Weights of a small autoregressive pixel model.
Data: trained on photos of plants and fungi (iNaturalist), 90422 training examples, 53.5 epochs.
Rows from block 3, named by matrix and row number. Rows with one number belong to one neuron. Each number is 128 + 32 x the weight over its row's rms, rounded and kept within 0 to 255. All counts start at 0. After the name is the row's rms in percent of the matrix's.
# fc1: MLP up (model.blocks.3.mlp.fc1.weight, 576x192), inputs 0-95
# fc2: MLP down (model.blocks.3.mlp.fc2.weight, 192x576, transposed), outputs 0-95
fc1.76 105 [ 99 110 110 167 118  87 116  65  98 123  76 127 133  86 103 165  92 116 201 126 139 172 104  85  94 192  82 108 144 108 122  90 107 156 165  87 117 137 119  66 151 159 150 211 126 117 159 126 143 110 143 138 104 149  79 131 101 134 141 127 145 189 142 114 110 124 148  93 146 137  85 206 133 117 145 139 154 120 143 106 169 146 153 142 150  65 109 153 157 123 101 135 129 186 139 140]
fc2.76 120 [ 72 224 129  83 144 116 155 105  96 129 196 150 114 164 113 186 100 156 145 152 115 115 106 140 105 133 104  60 137  94 101 105  85 116 192 118 169 105 134 172 137 102 116 192 195 129 153 162 156 163  88 145 149 152 151 137 123 125 118 105 187  97  74  79 116 153 159 134 173 118 190 132 188 152 108 129 139 101 123  55 217 199 164 158 129 150 151 106 146 158 152 100 151 143 103  96]
fc1.77 127 [123 115 148  82 169 139 125 108 136 102 108 135  76 124 110 159 101 159 206 167 114 118 172 105 204 140 145 109 122 144 158 122  93  85 153 109  98 152 104 150  87 131  71 180 111 129 101 136  95 131 115 121 119 165 113  88 122 107 100 148 148 112  56 124  87 178  76 114 104 194 157 225 114  58 139  95 134 157 148 158 131 141 173 131 137 145 127 162 137 102 125 150 142  69 118 182]
fc2.77 142 [121 196 150 140 138 111 150 152  86 151 167 143 204 180 144 137 114 149 131 115 150 137 103 166  75 113 131 115  83  83 140 119 127 158 137 107  84 128 111  97 162 139 145 146 126  93  84 151 134  89 134 166 104 111  93 228 149  96  67 108 140 134 136 164 140  98 146 102  44 133 133 113 145 168 128 162 154 118 169 144 187 140 101 138 142 133 109 143 142 141 154 109 142 155 162  96]
fc1.78 103 [122 135 115 115 101  79 124  80 116 171 137 117 145 127 116 128  89  85 104 163 133 123 138  64 117 102 140 107  54 154 151 122  98 135 143 118  20 157  96 125 105 120  94  98 134 105 134 107 112 147 133 159 140 172 120 140 103 128  66 140 145 164 138 140 152 128 177  90 175 131 105 131 124  99  80 117 137 149 140 119 146 108 147 134 124 109  48 110 146 173  77 124 154 104 121 126]
fc2.78 094 [132 115 145 146 148 155 109 142 115  86 142 110 140 112 206 113 123 150 137 184 146 111 145 142 225 111 138 141 155 121 134 115  96 137 117  98 107 128 122 144 132 105 138 153 106 168 102 137 141 112 154  66 174 167 147  63 136 108 120 134 110 121 168 129 196  92  87 117 130 104  98 129 141 108 118 105 114 133 184 100 114  98 174 147 141 200 102 127 134  38 127 175 159 169 160 158]
fc1.79 119 [ 95 122 158 138  85 121 135 133 114 174  60 100 146 115  88 167 100 134 146 118 145  32 112 127 108 133 138 134 154 142 144 114 144 103 125 206 118 133 116 106 139 124 125 134 134 135  47 168 191 136 103 151 128  75 138  73  82 104 133 137  91 145 123 129 196 172  64 140  83 117 150 170  65 135 135 151 161 169 191 151 106 150 103 118 113 120 119 139 164 125 137 100 130 100 129 177]
fc2.79 102 [193 128 119 155  52  93 162 119 141 143  74 197  64 131 122 134 117 119 101 141 181  86 115  42 138  87 122 152  87  90 151 117 154 127 117 107 143 151 131 159 137 162 140 130 141 145  49 162  92 146 110 139 111  92 145 108  87 132 156 118 113 150  69 138  82 143  73 110 148 139  83 166 125 116 155 117 126 106 123 120 140 116 148  74 139 146 138 105 111  93 156 120 129 168 168 110]
fc1.80 091 [136 126 207 157 144 151 121 121 116  69  86 111 130 122 146  99 136 137 187 146 152 177 118  96 141 187 165 126 135  85 148 102  97 156 173 153 164 114 151 110 142 129  66 142  97 164 102  80 164 155 139 137 104 107 157 104  90 115 118 111 135 184  90 113 118 157  49 200  70 144  63 173 145 106 116 142 135 115 132 125 119 104 133 147 106 122 159 138 168  87  97 159 136 110 141 123]
fc2.80 090 [144 155  93 141  73 127 133 110 158 101  79  99 177 148 138 130 131 129  96 103  91 121 125 145 164 129 126 111 183 119  86 100  46  92 115 113 172 102 131 152  96 136 153 110 153 155 131 125  98 154 126 118 145 125 112 107  71 137 208 118 120  71 125 163 171 107 176 130  84  94 170 120 143 107 135 144 142  84 179 125  89 173  47 151 111 104 150 156  89 142 164 105  83  98  93 171]
fc1.81 104 [203 135 150 125 127 190 137  80 153 100 104 118 141 116  95 154 152  86 120  66 128  62 120  98 103 177 118 138  73 194  96 169 117 111  78 145  97 116 136 110 132 119 159 145  83  82 130 128  83  85  96 117 106 122  98  69 109  87 113 132 167 111 116 123 133 107 102 121 135 156 169 105 174 145  75 167 151 155 154  89  61  54 119 141 154  96 129 172  75 142 147 131 154 167 102 100]
fc2.81 116 [113 160 122 117 177 127  86 154 137 152 105  72 127 159 144  74 100 139 132 152 186 166  68  80 205  78 175 100 180  99 144 160  83 110 144 149 161 120 121 142 152 140 125 144 155  80 127 126 148 180 145 138 122 109 119 171 104 175 140 150 139 115 105  97  92  97  98 171 122 145 120 115  75 149 127 118 137  73 146 144 149 215  94 102 135 117 148 114 102 107 131  75  94 103 148 151]
fc1.82 091 [ 37  82 124 159 145 112 158 104  81 115 103 179 140  74 140 138  66  83 140 169 119 158 172 102 169 145 133 100 151  44 171 104  69 106 151 116 163 127 153 133 131 106 101 188 136 187 137 150 137 133 142 127 103  88 186 140 112 131 123 101 135 180  95  96 127  95 159 126 124 144 204 140 177 115 167  99 111 140 127 126 100 104 151 127 156 118  99 141 105 132  73  65 169 172 166  98]
fc2.82 092 [116 102 126 113 171  57 111 157 189 130 177 119 108 143 126 144 129 150 120  78 128 133  94 172 172 174  93 144 101  94  76 118 158  87 124 133 119 127 103 139 146 103 106 122 127  70 124 124  72 110  78 135  83 117 131 167  93 117  53 122 113  41 177 137 100 139 165 116 161 116 105  93 137 104 130 135 159 161  68 111 158 107 168  90 113 137 131 105 118 160  99 112 152 195 144 182]
fc1.83 110 [ 77 173 145 142  52 137 152 131 110 130  77  87 107 116 122 145 129  70 132 143 200  80 190 105 108 131 183 108 107 147 160 107 112  66 166 150 101 136 108 144 139 101 129 150 113 117 136 108 121 113 148 161 123 105 172 130 159 129 133 110 128 119 143 162  80 151 123 106  70 138 118 115  67 130 116 140 134 152 110 154 155  71 105 143 199 134  86 114 135  70 130 130  75 108 146 156]
fc2.83 116 [145 193  76 120 120 122 135  74 120 115 158 156 167 101 126 149 149 125 106  98 105 128 100 124 116 137 116 127 101 156 126 112 176 165 131 161 114 137  74 108 161 181 169 174 228 152 138  95 164  90  97 131 109  94 115 139  88 210 139 107 135 133 139 126 172  89  93 126 150 125 113  87 160  98 117 100  96 142 163  94  93  41 201 104 129 105 132 107 162 169 105 142 164 119 195 102]
fc1.84 092 [105 148 102 176 148 137 155 170 105 112 122 210  95 162 193  89 108 133 156 166 130 180 137 173 200 134 108  94 142 131 150 101 110 134 131 158 127 130 117  64 113 114 121 165 169 155  94 109 149 125  74  77 129 160 119 108 122 138  92 135 115 164 166 170 166  79 120 157 123 111 141 129 125  87  64 107 134 163 146  92  93 180 123 159 203 146 110 158  63 133  79  67 114 107 122 154]
fc2.84 079 [110 136 161 135 136 131 117  74 194 199  98 129 146 128  91 142  92 166  87  79  89 100 143 109 124 110  26 112 112 104 160 107 128 125 143 150 107  23 186 129 110 115 135 114  90  62 101 147  92 173 152 129 108 152 146  68 116 121 151 132 177 174 163 194 102 156 122  75 171 140 102 176 149 136  87 123 105 131 150  84 101 105 164 137 141  99 154 109 128  78 163 148 141  84 102 121]
fc1.85 088 [132  53 162 134 107 152 147 109  42  99 140 148 162 148 118 136 128 133 151 179 147 197 116 164 102 134 153 112 143  82 108  97 159 123 131 140  83 119 187 100 108 123 136 110 114 125 136 134  98 144 168 101 120 164 133 126 110 110  94 124 152 114 147  62 158 155 165 197 124 136 130 128 161  79 141 100 124 171 149  56 100 120 191 113 160 114  71 124 176 126  66 212 155  95 112 157]
fc2.85 085 [136 136 195 156 141 123  84 160 144 104 122 148 127 118 146  99  92 114  89 150 217  33 150  81 122 102 113 149 107 152 139  93 125 152 150  99 143 132  73 157 115 187 140 165 145  97 140 132 133 147  94 145 153 126 106 113  85  98 169 105 156 149 150 139 100 112  71 118 141 100 123  93 120  91  69 103 193 103 128 139 144 126  50 131 109 148 144 104  80 196 129  88 155 142 189 104]
fc1.86 103 [ 12 102 125 135 172  91 168  80 119 120 122 107 105 108 170 121  88 118 164 134 146 129 129  95 166 154 151 133 100 113 129 169 168 148 168 183 132 166 122 125 141  94 112 167 170 102 159 177 152 160 164 160  63 111 112  96 118  74 130 167 105  72  76 120  90 106  97  95 110 129 182 133  95 188  96  93 109 162 146 125 136 137 119 143 111 147  90 191 108 125 128 143  81  98 110 103]
fc2.86 110 [127 180  91 181 100 103 168 129 146 137 142 107 130 151 141 119 126 134 140 138 125  93 123 139 118 209  94 153 148  82 152  83  93 110  89 146 135 153 174 125  67 128 136 128 100 112 158 110 123 158 114 176 108 157 119 132 129 193 166 156 107 162 151 117  90 147  83 140 156 112 149 121 153 113  92 133 124  77 134 117 129 152 123 147 129  90 194 113 122  87  78 129 116 132 149  81]
fc1.87 105 [ 98 168 175 165 130 164  56 153 122 163  80 148 137 139 102 158 132 113 153 158 168 101 140 174 174 167 154 100  86 181 153 124 109 113 105 136 148 119 110 148 139 131 161 110 108 147  98 121 157 165 129 156 133 196  96  81 133  90  28 134 118 153 133  93 109 118 133 175  66 150 130 184  81 112  91  90 138 115 109 113 148  84 124 113 221 143 105 126 127  99  65 200 139 104  80 149]
fc2.87 096 [ 99  59 142 108 108 163 155  80 132 189 101  91 161 146  88 101 160 137 154 135  90  80 134  82 130 107 140 149 117 138  96 144 140 166 124 142 133  93 139 117 104  99 132 141 197  91 127  94 173  60  71 147 118  80 165 128 103 135 176 118 149 137 137 113  99 118  68 123 129 146  84 102 154 106 117 140 105 112 128 149 146 130 191 115 125 126 147 106 110 190 119 123 193 108 111 101]
fc1.88 085 [180 123  92 152 179 150 223  97 150 116 155 152 132 143 146 145 110 115 128 145 124 170 110  73 176  85  95 155 153 106  83  99 152 119 116 120  97 178  76 107 117 132 147 152 146 120 137 106 124 119 140 153 127 179 101 112 150  72 165 116 106 159  91 199 111 130 104  57 175 131 111 130 132  51 104 169 142 136 187 148  99 141 123 121 158 116 101 122 105 105  96  95 183 125 150 132]
fc2.88 091 [142 137 124 129 160 103  80 163 105 118  69 147 100 127 137 166 147 163 145 145 109 116 170 250  68 154 112  94 187 138 141 113 142  74 130 121 156 180 159 129 112 201 150  98  80 148 168 140  82 105 105 111 170  99 115 172 135 156 153 163 163 177 125  85 126 102  65 151 110 143 170 130 109 149 157  82  63 153 134 125  99 117 114 174 117 128 160 127 138 152 143 111 137 126  85 141]
fc1.89 089 [133 106 135 167 108 113 166 127 132  91 121 128 115 163 110 118 158  96 156 152 106 120 158 156 152 150 162  97 136 141 141 116  37 181 125 113  98  94 164  63 141 108  75 117  98 177 105 112 118  94 109 119 142 120 148 173 133 104 133  92 137 159  89  94 130 137 141 110 174 144 165 154  68  94 104 155 178 179 150  64 118  68 118 133 149 100 171 149 113 171 117 120 148 171  88 145]
fc2.89 094 [ 67 121 105  88 195  36 116  97 106 115 118 126  45 138 158 112 127 144 138 102 108 133 105  86 119  89  94 134  96  76 139 140 112 146 120 159 144  91  56 107 139 185 115 131 132 115 165 127 170 186 131 133 107 108 111  77 151 199  91 124 107 136 117  65 177 145 185 125 134  92 169 114 128 119 235  78 131 134 162  87 182 127 170 148 143 117 150 165 151 102 146 161 129  99 132 167]
fc1.90 085 [ 78 145 150 123 166 152 170 141 165 136  75 118 178 123 150 143 109 121 131 152 159 104 130 126  31 124 110 126 102  72 136  91 134 110 129 215 118 111 102  63 116 129 146 114 189 133  96 103 163 126 137  83 113 151 131 122 147 112 111 112 122 173 155 159  80 172 115 147 160 142 193 118 105 122  87 138 137 159 107 163  82 168 119 126 154 157 118 137 140 214 129 112 184  72 166 102]
fc2.90 079 [133 167  53 110  68 125 150 142 130 109 114  83 158 133 117 129 150 105 148 104 100 105  77  81 123 116  85 145 126 100 130 102  98 166 109 118 126 133 138 162 125  68 144  87 124 137  87 142 122 131 156 174 131 108 176 135 107 100 127 127 117  61 138  70 123 107 137 142 118 129 135 137 152 119 115 165 168  97  89 127 148  93 103 161 135 102 140 171 140 115 121 171  78 118 174 148]
fc1.91 116 [127  88  89 170 132 149 107 172 129 128 102  91  97 142 173 150 143  76 144 158 112  50 197 135 162 145 133 134 162 160 126 110 131 133 201 146  90 120  89  77 132  95  63 138 218 142 134 128 163 103  60 154 140  89 161 121  77 160 121 229 121 119 101 156 109 115 118 131 123 165 150  88 135 151 119 122 135  56 125 117 117 126 118 146 123  97 123 143 127 135 144 128 107 199 133 154]
fc2.91 154 [ 77 208 110 118 111  81 221 124  62 121 112 102  29 122 168  85 113  68 128 108 113  78 199 106 156 138  94 120 133 121 184 113 116 104 141 116 195 123 106 209  35 134 142  57  78 106 131 139 123 152 180 165  76 142  82 120 123 187 177 139  82 121  78 205 130 144  85 152 138 120 135 146 132 115 106 142 153  62 139 125 148 157 108 114 162  89  83 107 114 150 132 166 142 111 117 130]
fc1.92 111 [120 183 163 134 112 106 180 133 117  50 119 126 131 100  81 138 115 160 131 116  55  95 151  95 117  81  77 122 151 122 185  73 121  94 162 141 107 172 157 147 149 149 100 157  74 160 115 141 123 131  85 142 120 141  89 132 126  90 148 112 146 143  96  69 147 142  61 150 110 152 171 124 169 132 150  77 136 111 143 120 115 146 142 145 159 108 134 121 154 155 107  84  96 130 135 151]
fc2.92 106 [126  95 114 175 113  95 124 154 151 122 150 172 145 134 188  84 101 127 125  94 171 106  93 115 100 165  93 139 196 153 117  87 122 160 136 137 195  73  91 121 135 124 144 112 158 137 116  86 116 190 115 148 102 129 110 104  37 143  36 161  82 115 117 143 168 102 164  47 109 127  93 160 122 136 116 139 111  89  75 154  94 133 136 139 112 116 117 128 135 202 136 140  69 148 161 113]
fc1.93 090 [130  92  95 171 195 136  89 132 121 180 128 148  93 101 133 140 129  40 191  96  78 127  90 157 183  43 155 131  48 212 129  82 182 143 114  50  99 138 108 103 147 104 142 124 112 126 116  86 157  86 182 128 125 105 130 125 121  72 130 122  99 191 130 140  44 124 113 106 124  99  83 101 150 135 117 111 147 128 157  88  69 132 125 150 134 107 102 152 136 136 147 164 117 130 152 130]
fc2.93 109 [119 122 178 138 111 130 159 161 158 100 204 124 142  93 155 164 166 102 123  87 144  88 197 102 135 190 107 147 136 128 131 104 114 161 144 111 136 118 105 135 149 173 130 134  88 148 141  70 112 164 157 148  99  98 166 184  96 163 101 125 161  99 126 103 213  91 101  86  84 149 188  89 130 132 161 115  70 118 111  87 125 180  72  53  93 143  94 113 145 161 122 108 100 146 160 120]
fc1.94 141 [102 153  94  85 115 172 160 145  86 113 141 205 130 123 116 189 106 100 178 105 194 120 169  99 110 107 189 119 131 158 100  52 108 130 135 120 115 145 145 105 133 180  91 195 148 162 114 141  89  88 111 154 122 158 125 104 121  88 131 170 149 124  60 136 147 153  94 139 166 189 113 149 122  91  87 159 147 127 130 100 123 139 134 162 154 124 159 135 174  96 133 112 140  99 101 210]
fc2.94 127 [155  71 162 131 131 165 163  86 115 140 167 133 136 146 107  93  86 137 142 169 154 124 143 180  99 138  73  99  77 119 104 156 130 144 113 152 103 158 118 110 140 170 141  56 155 132 115  80 129 167 127 162 110 130 152 144 135 173 116 128 167 171 175 116 129 160 182 169 166  92  62 159 123 136 121 106 111 128 139 156 151 150  80  75 125 152 111 188 121 148 112 202  91 120 173 117]
fc1.95 088 [ 77 129  83  93  83 147 143 171 164 165 159 131 147 114  93 110  99 142 141 128  95 148 154 126 105 141 122 145 136 143 115 183 100 158  92 125  64 144 134 138 140 139 150 170 116 130 125 117  88 106 138 126  81 182  93 131 183 109 103 162 202 109 122 101 133 156 158 121 143 187 108 128 145  72 158 127 103 131 188 138  95 130 134 145 120 112 156 194 154 110 134 114 109 102 155 157]
fc2.95 097 [140 158 191 133 123  73 121 124 143 116 120 110 133 152 143 146 146 136 111 144 134  86 118 117 162 175 121 111 163 120 145 138 140  84  93 124 140 116 125 159  74 102  93  80 135 114 171 143 177 102 175 145 163  88 162 141  72 146 134 151 111 143 126  94 153 137 137 145 160 140  78 131  98 163 113 109 136 153 122 162 166  85 121 145 130 130 151 103 161 101  66 133 154 185 150 101]
fc1.96 097 [192 104  56 148 150 160 125  79 104 115  89 147 128 123 134 118 112 147 122 104  96 124  97 146 127 117 128  72 103 100 128 138 120  62 121 110 156  60 124   0 132 145  77 117  81 133  88 121 113 140 132 129 101 117 122 170  43 116 109 199 149 110 125  63 110  97 145 191 110 177  66 139 143 146 141 143 143 106 207  29 113  87 143 116 129 133  85 175 124 107 149 120 122 133 114 124]
fc2.96 096 [ 66 114 132 185 107 139 127  72 121  95 100 119 138 118 159 144 139 178 120 143 184 122 197 142 218 186 148 118 109 155 129 162 107  73 143 142 147 140 162 144 130 147 134 138  92 147 148 161 175 127 133  76 144 130 113 104 147 197 157 130 152 151 111 150 151 180 160  66  90 133 133  98 158 115  44 233 143  85 161 187 100 139 118 129 101 144 207 114  72  46 102 176 125 123 135 131]
fc1.97 097 [175 152 121 153  84 152 147 111 108 117 132 157 205 106  91 120 174  86 122 126 198  53 151 122  72 159 122 125 113 148 159 112 100  98  83 121  81 112 109 197  99 168 153 154 152 172 139 117  75 132 133 180 126 174  87 139 123 106  59 111 145 174  95 106 112 200 166 144 107 122 150  83 150 142  38 130 132 130 153 167  68 162 138 159 140 118  95 121 134 146 138 130 165 130 148 152]
fc2.97 093 [121 148 105 143 124  94 112 139  91 121 105 113  99  80 167 157 151 147 161 127  39 212 133 129 173 103 122  91 131  58 142 121 151 153 128 133 119 171 150 104 101  99  85 134 180 131 131 183 109 106 122 113 133 103  75 115  88 151 218 123 165  86 162 109 107 101 118 128 110 191  82 164 120  86 128 105 164 137 147 108 183 160 151 127 153 134 193 168 138 114  58 104 102 179 145  95]
fc1.98 107 [150 113  90 140 113 148 152 125 114  89 133 131 146 106  83 116 132 130 100 137 164  99 166 100  66 159 123 133  58 156  98 117  93 117 136 149  65 102 148 150 112 115 166 117  92 137  96 167  54  91 122 136 119 136  77 145 123  77 104 126 161 137 153  90  74 104 122 135 151 118  65 125 164 133 138 159 116 177 154 139  91  93  82 107 128 133  61 178 160  72 129 131  81 148 118 177]
fc2.98 088 [136 163 144 184 184 170 171  68 199 129 142  91 154 127  94 145 135  91 128  87  97 161 149  89 114  96 126 123 112 144 156  89 160 153 109 139 104 171 153 115 130 121 141 124 131 142 140 114 197 150 120 106 160 177 107 142 154 131  91 157 165  57 132 109 158 162 130 115 181 141 157 167  75  95  92 103 172 120 133  99 112 129 136 186 128  71 194 130 127 159 138 118 125 115 137 173]
fc1.99 095 [109 104 155 146 116 148 152 138 111 168 110 140  49  75 124 147 143 128  81 160 200 173 208 130 127 156 178 111 154 140 130 106  92 120 176 147  83  85 117 128 124 139 110 132 144 111 129 138 129 137 115 163  82 148 156  95 146 131  95 139 140 123 138 144  70 135 128  97 134 134 118 103  90 167 191 137 116 124 121 107 194  48 116 170  94 120 125 193 126  87 130 139 145  89 136 136]
fc2.99 101 [ 93 134 120 143 106 205  55 165 137 103 154  98 166 134 147 121 143  79  94  94  95 142 113 112 149 131 127 174 115 120 156  71 144 149  88 181 122  96 127 115 116 128 130 128 166 165 119  71 109 135 121 131 145 129 129  90 163 125  76  99 115 113 146 168 176 167 134 161 123 146 160 107 117 144 174 136 148 118 127 182 141  96 118  84 106 105 109  77 155 112 110 111  66 104 170 113]
fc1.100 098 [ 78 151 126 208 176  90  87 111 119 123 139 106 108  55 150  97 122 134 136 116 146 119 100 110 184  92 190  95 140 165 130 130 126  94 161 162  81 145 113  91  99 189 139 180 103  96  80 189 187 138 121  89  95 135 175 139  85  87 174 107 112  68 120 181 150 126 107  54 131 135 125  86 140 155 142 123 138 120 189  93  62 102 165 136 143  93  74 149 161 147 121 140 143 114  83 171]
fc2.100 083 [114  64 129  74 126 124 146 161 137 127 118 121 122  81 138 135 145 121 108 173 125 151 141 128 118 151 129  49 106  80 124 100 108  99 138 126 113 106 159  61 141  94 206 112 152 144 122 167 165 155 103 127 121 126 132 135  62 100  78 163 136  43 117 119 107 140 156 175 102 196 151 116 143  94  99 181 141 147 155  72 130 116 175 137 145 112  85 164 120 112 144 152 215 146 129 125]
fc1.101 083 [121 152  54  46 124 135 126 170 145 121 136 160  86 124  97 140 168 112 104 109  84 108 167 159  24 109 137  93 179 129  81  97 147  92 129 129 108 157 104 112 145 114 157 165 132 146 100 129 101 116 132 105  76 169  88 107 126 105  60 125 122 113  91 123 132 163 132 127 124 126 140 134 155 132 153 101 138 114 120 114 138  98 155 111 108 122  68 143  94 192 119 103 197 164 157 117]
fc2.101 081 [111 118 127 162 126 115 166 100  98 154  87  84 118  84  83 101 105  98 103 126 125  96 140  63 208  73 145  96 101 168  95 109 116 116 116 125 121  99  98 103  93 126 123 111  75  90 145 118 131 130 128 114 143  87 144 154 141 137 146 115 134 139 148 126 130 127 145 178 119 128 140 106 106 105 149  70 107 174 176 199 146 177 131 148 115 146 133 137  81  72 137 182 155  76 175 168]
fc1.102 079 [ 77 163 170 100 154  95 100 120 180 112  80 102 105 152 163 110 158  89 151  79 178 130 118 178 111 106 136  95 184 156  94 146 117  91 113 184 131  97 153  49 134 128 169  96 112 110 165 108 168  93 124 143 148  84 116 148  98 162 155 151 155 120 111 139  88 131 113 102 122 132 122 160 122  63  88 126  79 125 155 168  93 112 135 167  92 138 128 119 108  75 134 141 148 140 128 149]
fc2.102 082 [146 139 151 138  72 167 128 130 124 127  86 138 168 141 158 115 115 135 142 157  73 113 105  75 118 121  85 137 143 151 109 145 141 120 154 177 158 180 155 133 103 164 142 142 136 109 147 176 165 170 144 161 141 188 123 133 171 100 148 123  37 131 115  94 177 168  95 158 179  83 104 157 139 171 104 109 112 104 142 156 144 178  82  70  80 188  91 154  83 169 151 141  85 151 172 153]
fc1.104 104 [ 77 164 149 173 152  91 188 138 124 191 134  90 154 105 159 127 109 141 169  76 136  77 121 119 145 112 157 144  98 133  96 133  92 110  89 155  81 143 122 111 181 110  59 178 139 203 145 150 151 151 113  94  57 104 149 122 100 154  88 140 113 133 146 105 119 120 128 111 145 147 118 132 208  92 156  84  80  76 134 105 107 151 140 148 158  77 158  81 127  90 146 156 154 148 141 123]
fc2.104 103 [129 146  93  98 136 125 116 123 142  92 125 132  63  85  96 122 155  94 135 116 176 103 183 172 117 181  86 143 160  83 117 118 126 131  85 132 129 145 185 154  79 117 178  81 104 114  71 146 135  78 102 181 133 141 125 106 161 163 142 142 163 115  94 128 150 121  71  99 118  94 106 119 110 119 110 160 158 155 100  37 169  83 137 157 101 137 124 144 142 178 133 147 173  98 150  94]
fc1.105 129 [153  85 174 118 131 121 204 139 114  97 128 174  94 124 137 123  96 122 169 139 166 133 171  68 208 110 138  96 138 127 113 105 111 142 147 110  86 161 141 125 107 167 101 153 178 169 120 111  96 109 153 109 115  93 128 133 145 119 140 179 110 151  69  95  81 157 109 109 136 186 119 152 104  84 155 121 131 152 132  84  96 143 133 153 172 121  93 140 166 107  83 144  79 134 146 172]
fc2.105 105 [123  89 119 144 107 158 153 170 172 137 145 154 113 158 178 121 129 122 124 122 102 133 141 104 102 146 145 154 158 108 157 120 132 200  99 125 148 150 153 139 108 158 141  91 129 142 131  74 114 188 110 140 143 117 119  91 107 202 113 131 110  73 139 117 170 176 128 104 144 116  98 108 117 149 128 191  91 126 101 159 108 163  80 128 141 106 158 101 100 154 167 120 196 190 127  82]
fc1.106 102 [ 83 101 143 146  91 170  59 107  77 117 149 148 153 120 156 126  91  85 151 139 174 142 149  77 140 132 142  80  94 107 129  90 144 106 138 143 113 150  95  81 143 172 197 121 122 180 100 203 133 132 139 148 128 103 125  97 140 114  73 143 155 114 116 114 125 175 119 117 158 123 105 119  60 157 115 126 149 139 154 127  50 111 159 135 118 133 127 102  94 148 119 122 196  91 163 105]
fc2.106 091 [182  55 128 128 116 202 145 170 178 115 115 113 142 105 153 148  96 130 127 129 111 116  82 105  96 155 154 146 156 104 126 156  87 135 120 146 100 116 165  80 122 114 187  94 182 137 127 103 133  99 127 143  87 177 162  65 119  86 155 145 100 185  91 115 100 133  78 175 137 152 111 124 120 188 117 141 147 162 156 101 131 146 100 174 166 103  63  93 118 118 140 198 129 107 161 142]
fc1.107 102 [120 164  84 157 107 128 119 187 119 131  95 115 130  73  88 152  98 111 136 141 129  98 142 122  81 135 120  67  51 118 174 135 105 104 122 175 104 150 147 121 131 175 181 131 141 100 121 172  46  88 125 126 109 167 120 144 174 132 115 134 135  92 151  47 109 146 170  86 117 136 165  89  92 125 150 119  91 152  99 156 105  87  89 149 104 109 104 178 100  98 161  71 195  92  92 134]
fc2.107 101 [141 135 131 153 126 164  84  44 160 149  42 151 179 158 140 150 123 195 137 100 136 114 112 129 148 102 165 177 203 153 148 101 140 174  86 135  88 119  94  58 129 147 107 127 160 149  98  99 188 148 135 152  99 114  85 152  59 118 139 152 136 139 123 177 176 144 112  91 104 128  68 134 153 148  76 146 138 114 152 123 115 179  95 152 114 103 179 107  91 187  86 134  73  88 173 121]
fc1.108 077 [158 168 142 103 106 153  75 141 137 125  60 122  89 151 144 148  89 139 133 132  89 150 136 106 162 142 112 142 144 111 153 113 146 135  97  68  48 125 149 174 163  87 124 132  29  95  84  79 159 135 127 116 140 159 116 171 124 132 144  97 100 122 137 135 114 133 111 155 135 134 115 206 175 110  84 115 178 135 137  79 110 120 231 119 143 127 136 179 162 186  98 153 151 192 118 112]
fc2.108 087 [146 129 188  85 141  85 124 108 152  86 140 177 148 103 125 156 117 129  98 140 130 108 133 146 124 153  55 138  86  65 116  79 214 177  60 112 169 103  89 114 126 105 103 141 246 102  81  71  83 153 112 141 146 152 150  80 121 141 139 112 175 191 174 133 205 159 100 142 171 135 118 116 180 101 118 144 133 144 116 140 120 103 114 121  86 111 151 149 142 135 123 137 127 102 151 162]
fc1.109 101 [ 80  67  91 184 142 109 184 154 139 147 152  63 164 121 157 122 108 143 151 138 117 107 161 104 164 199 118 152 143 126  89 104  90 107 149 178 108 109 131  60 188  89 124 148 125 180 142  84 122 137 125  62 142  93 147 144  75 134 136 170 116 141 159 124 122 159 149  56 121 125 152 148  86 141 127 134  78 129 127 115 100  90  89 131 107 122  78 160 130 110 140 120 103 167 166 150]
fc2.109 106 [120 236 145  57 105 205  98 163 136  87 159 144 113  92 172 121 162  81 134 171 120 185 143 156 105 107  88  92 128 149 127  64 141 143 132 107 175 131 115 200 107 177 159 143 142 150 120 174 122 136 158 162 144 180 124 119 170 148 109 119 151  88 115  89 113 117 123 181 125 133 129 119 146  95 128 122 113  76 193 123 146 135 133 131 150 137 101 152 182 158 181 159 139 108 109 131]
fc1.110 089 [110 103 130 127 130 115 107  85 114 191 120 148  95 133 110 134 117 170 139 113 225  52  45 113  62 125 131 109  83 153 146 179 154 147  79 161  91 113 102  60  99 151 136 153 121  78  84 158 106  99 125 115 109 166 108 132 161  97  93 110 161 135 124 122 173  88 130 129  72 167 112 149 166 113  70 118 162 115 134 102 114 156 157 100 125 134 170 168 159 126 126 150 137 136  85 142]
fc2.110 082 [121 112 151 140 105 150 106  98 174 140  68  70 149 169 130  76 118  54 148 179 124 128 121  98 146 134 127 150 211  97 141 105 129  73 102 118 174 146 145 126 185 100  65 144 128 159 132 128  95 117 147 134 119 168 174 131 132 135 105 128 115 120 200 127  85  99 169 155 152 138 168 128 117 158 133 176  79  74 112 178 156 100 159  96 130 137 122 102 135 116  90  79 125 140 153 131]
fc1.111 074 [113  78 146 163 130 126 178 107 164  85 150  81 103 154 130  99 146 125 123 142 170 116 134 116 113 144 100 126 217  92 114 112 149 163  97 138  69 120  99 114 113  87 110 115 133 167  83  80 131 163 114 138 129  49  82 181 135  80 128 113 152 130 135 191 131 110 115 116 131 122 110 126  66 127  84 125  87 164 118 118 102 119 178 136 103  82  97 116 128 114 157 120 148 110 194 149]
fc2.111 072 [149 144  77  84 141 122 117 108 152 203 110  86  64 154 116 157 170 164 151 109 121 122  81 174 105 160  93 143 105 158  85 132 117 138 161 132 103  93 162  96 191 156 197 169  65 168 155 107  90 127 181  83 132 145 207  97 152 148 130 133 167 130 112  66  67 184 129 120 143  97  91 111  99 103 194 115 135 112 103  95  99 116 138  93 124 190 175 197 108 119 113 122  81  86  89 129]
fc1.112 086 [172 134  90 153 132 177 140 172  96 100 162 123 123 120 136 120 141 136  97  63 172  95 105 167 108  77 137 155 105 228 139 122  78 131  84 136 105 111 109  94 157 143 171 113 145 112 130 149 130 136 142 156 100 143 112 128 100 132 118 138 103 162 106 163 103 199 142  98  76 129  57 152 133 137 141 123 106 131  98 139  94 134 131 172  92 157 136 134  91  96 178 173 165 114  69 127]
fc2.112 082 [103 139 180 139 147 121 120 102 109 152 124 126 104  95 128 165 143 153 141 134 145 118 131  69  94  45 107 136  97 191 154 142 158  87 110 137 149 186 172 155 122 123 144  94 163  85 191  60 121 120 156 104 145 103 141 136 113  73 103  98 106 140 106 181 122 148  76 122 154 127 165 117  73  87 131 163 143 126 171 137 159 174  62 101  99 170  86 152  99 180 110 128  89 142 130  41]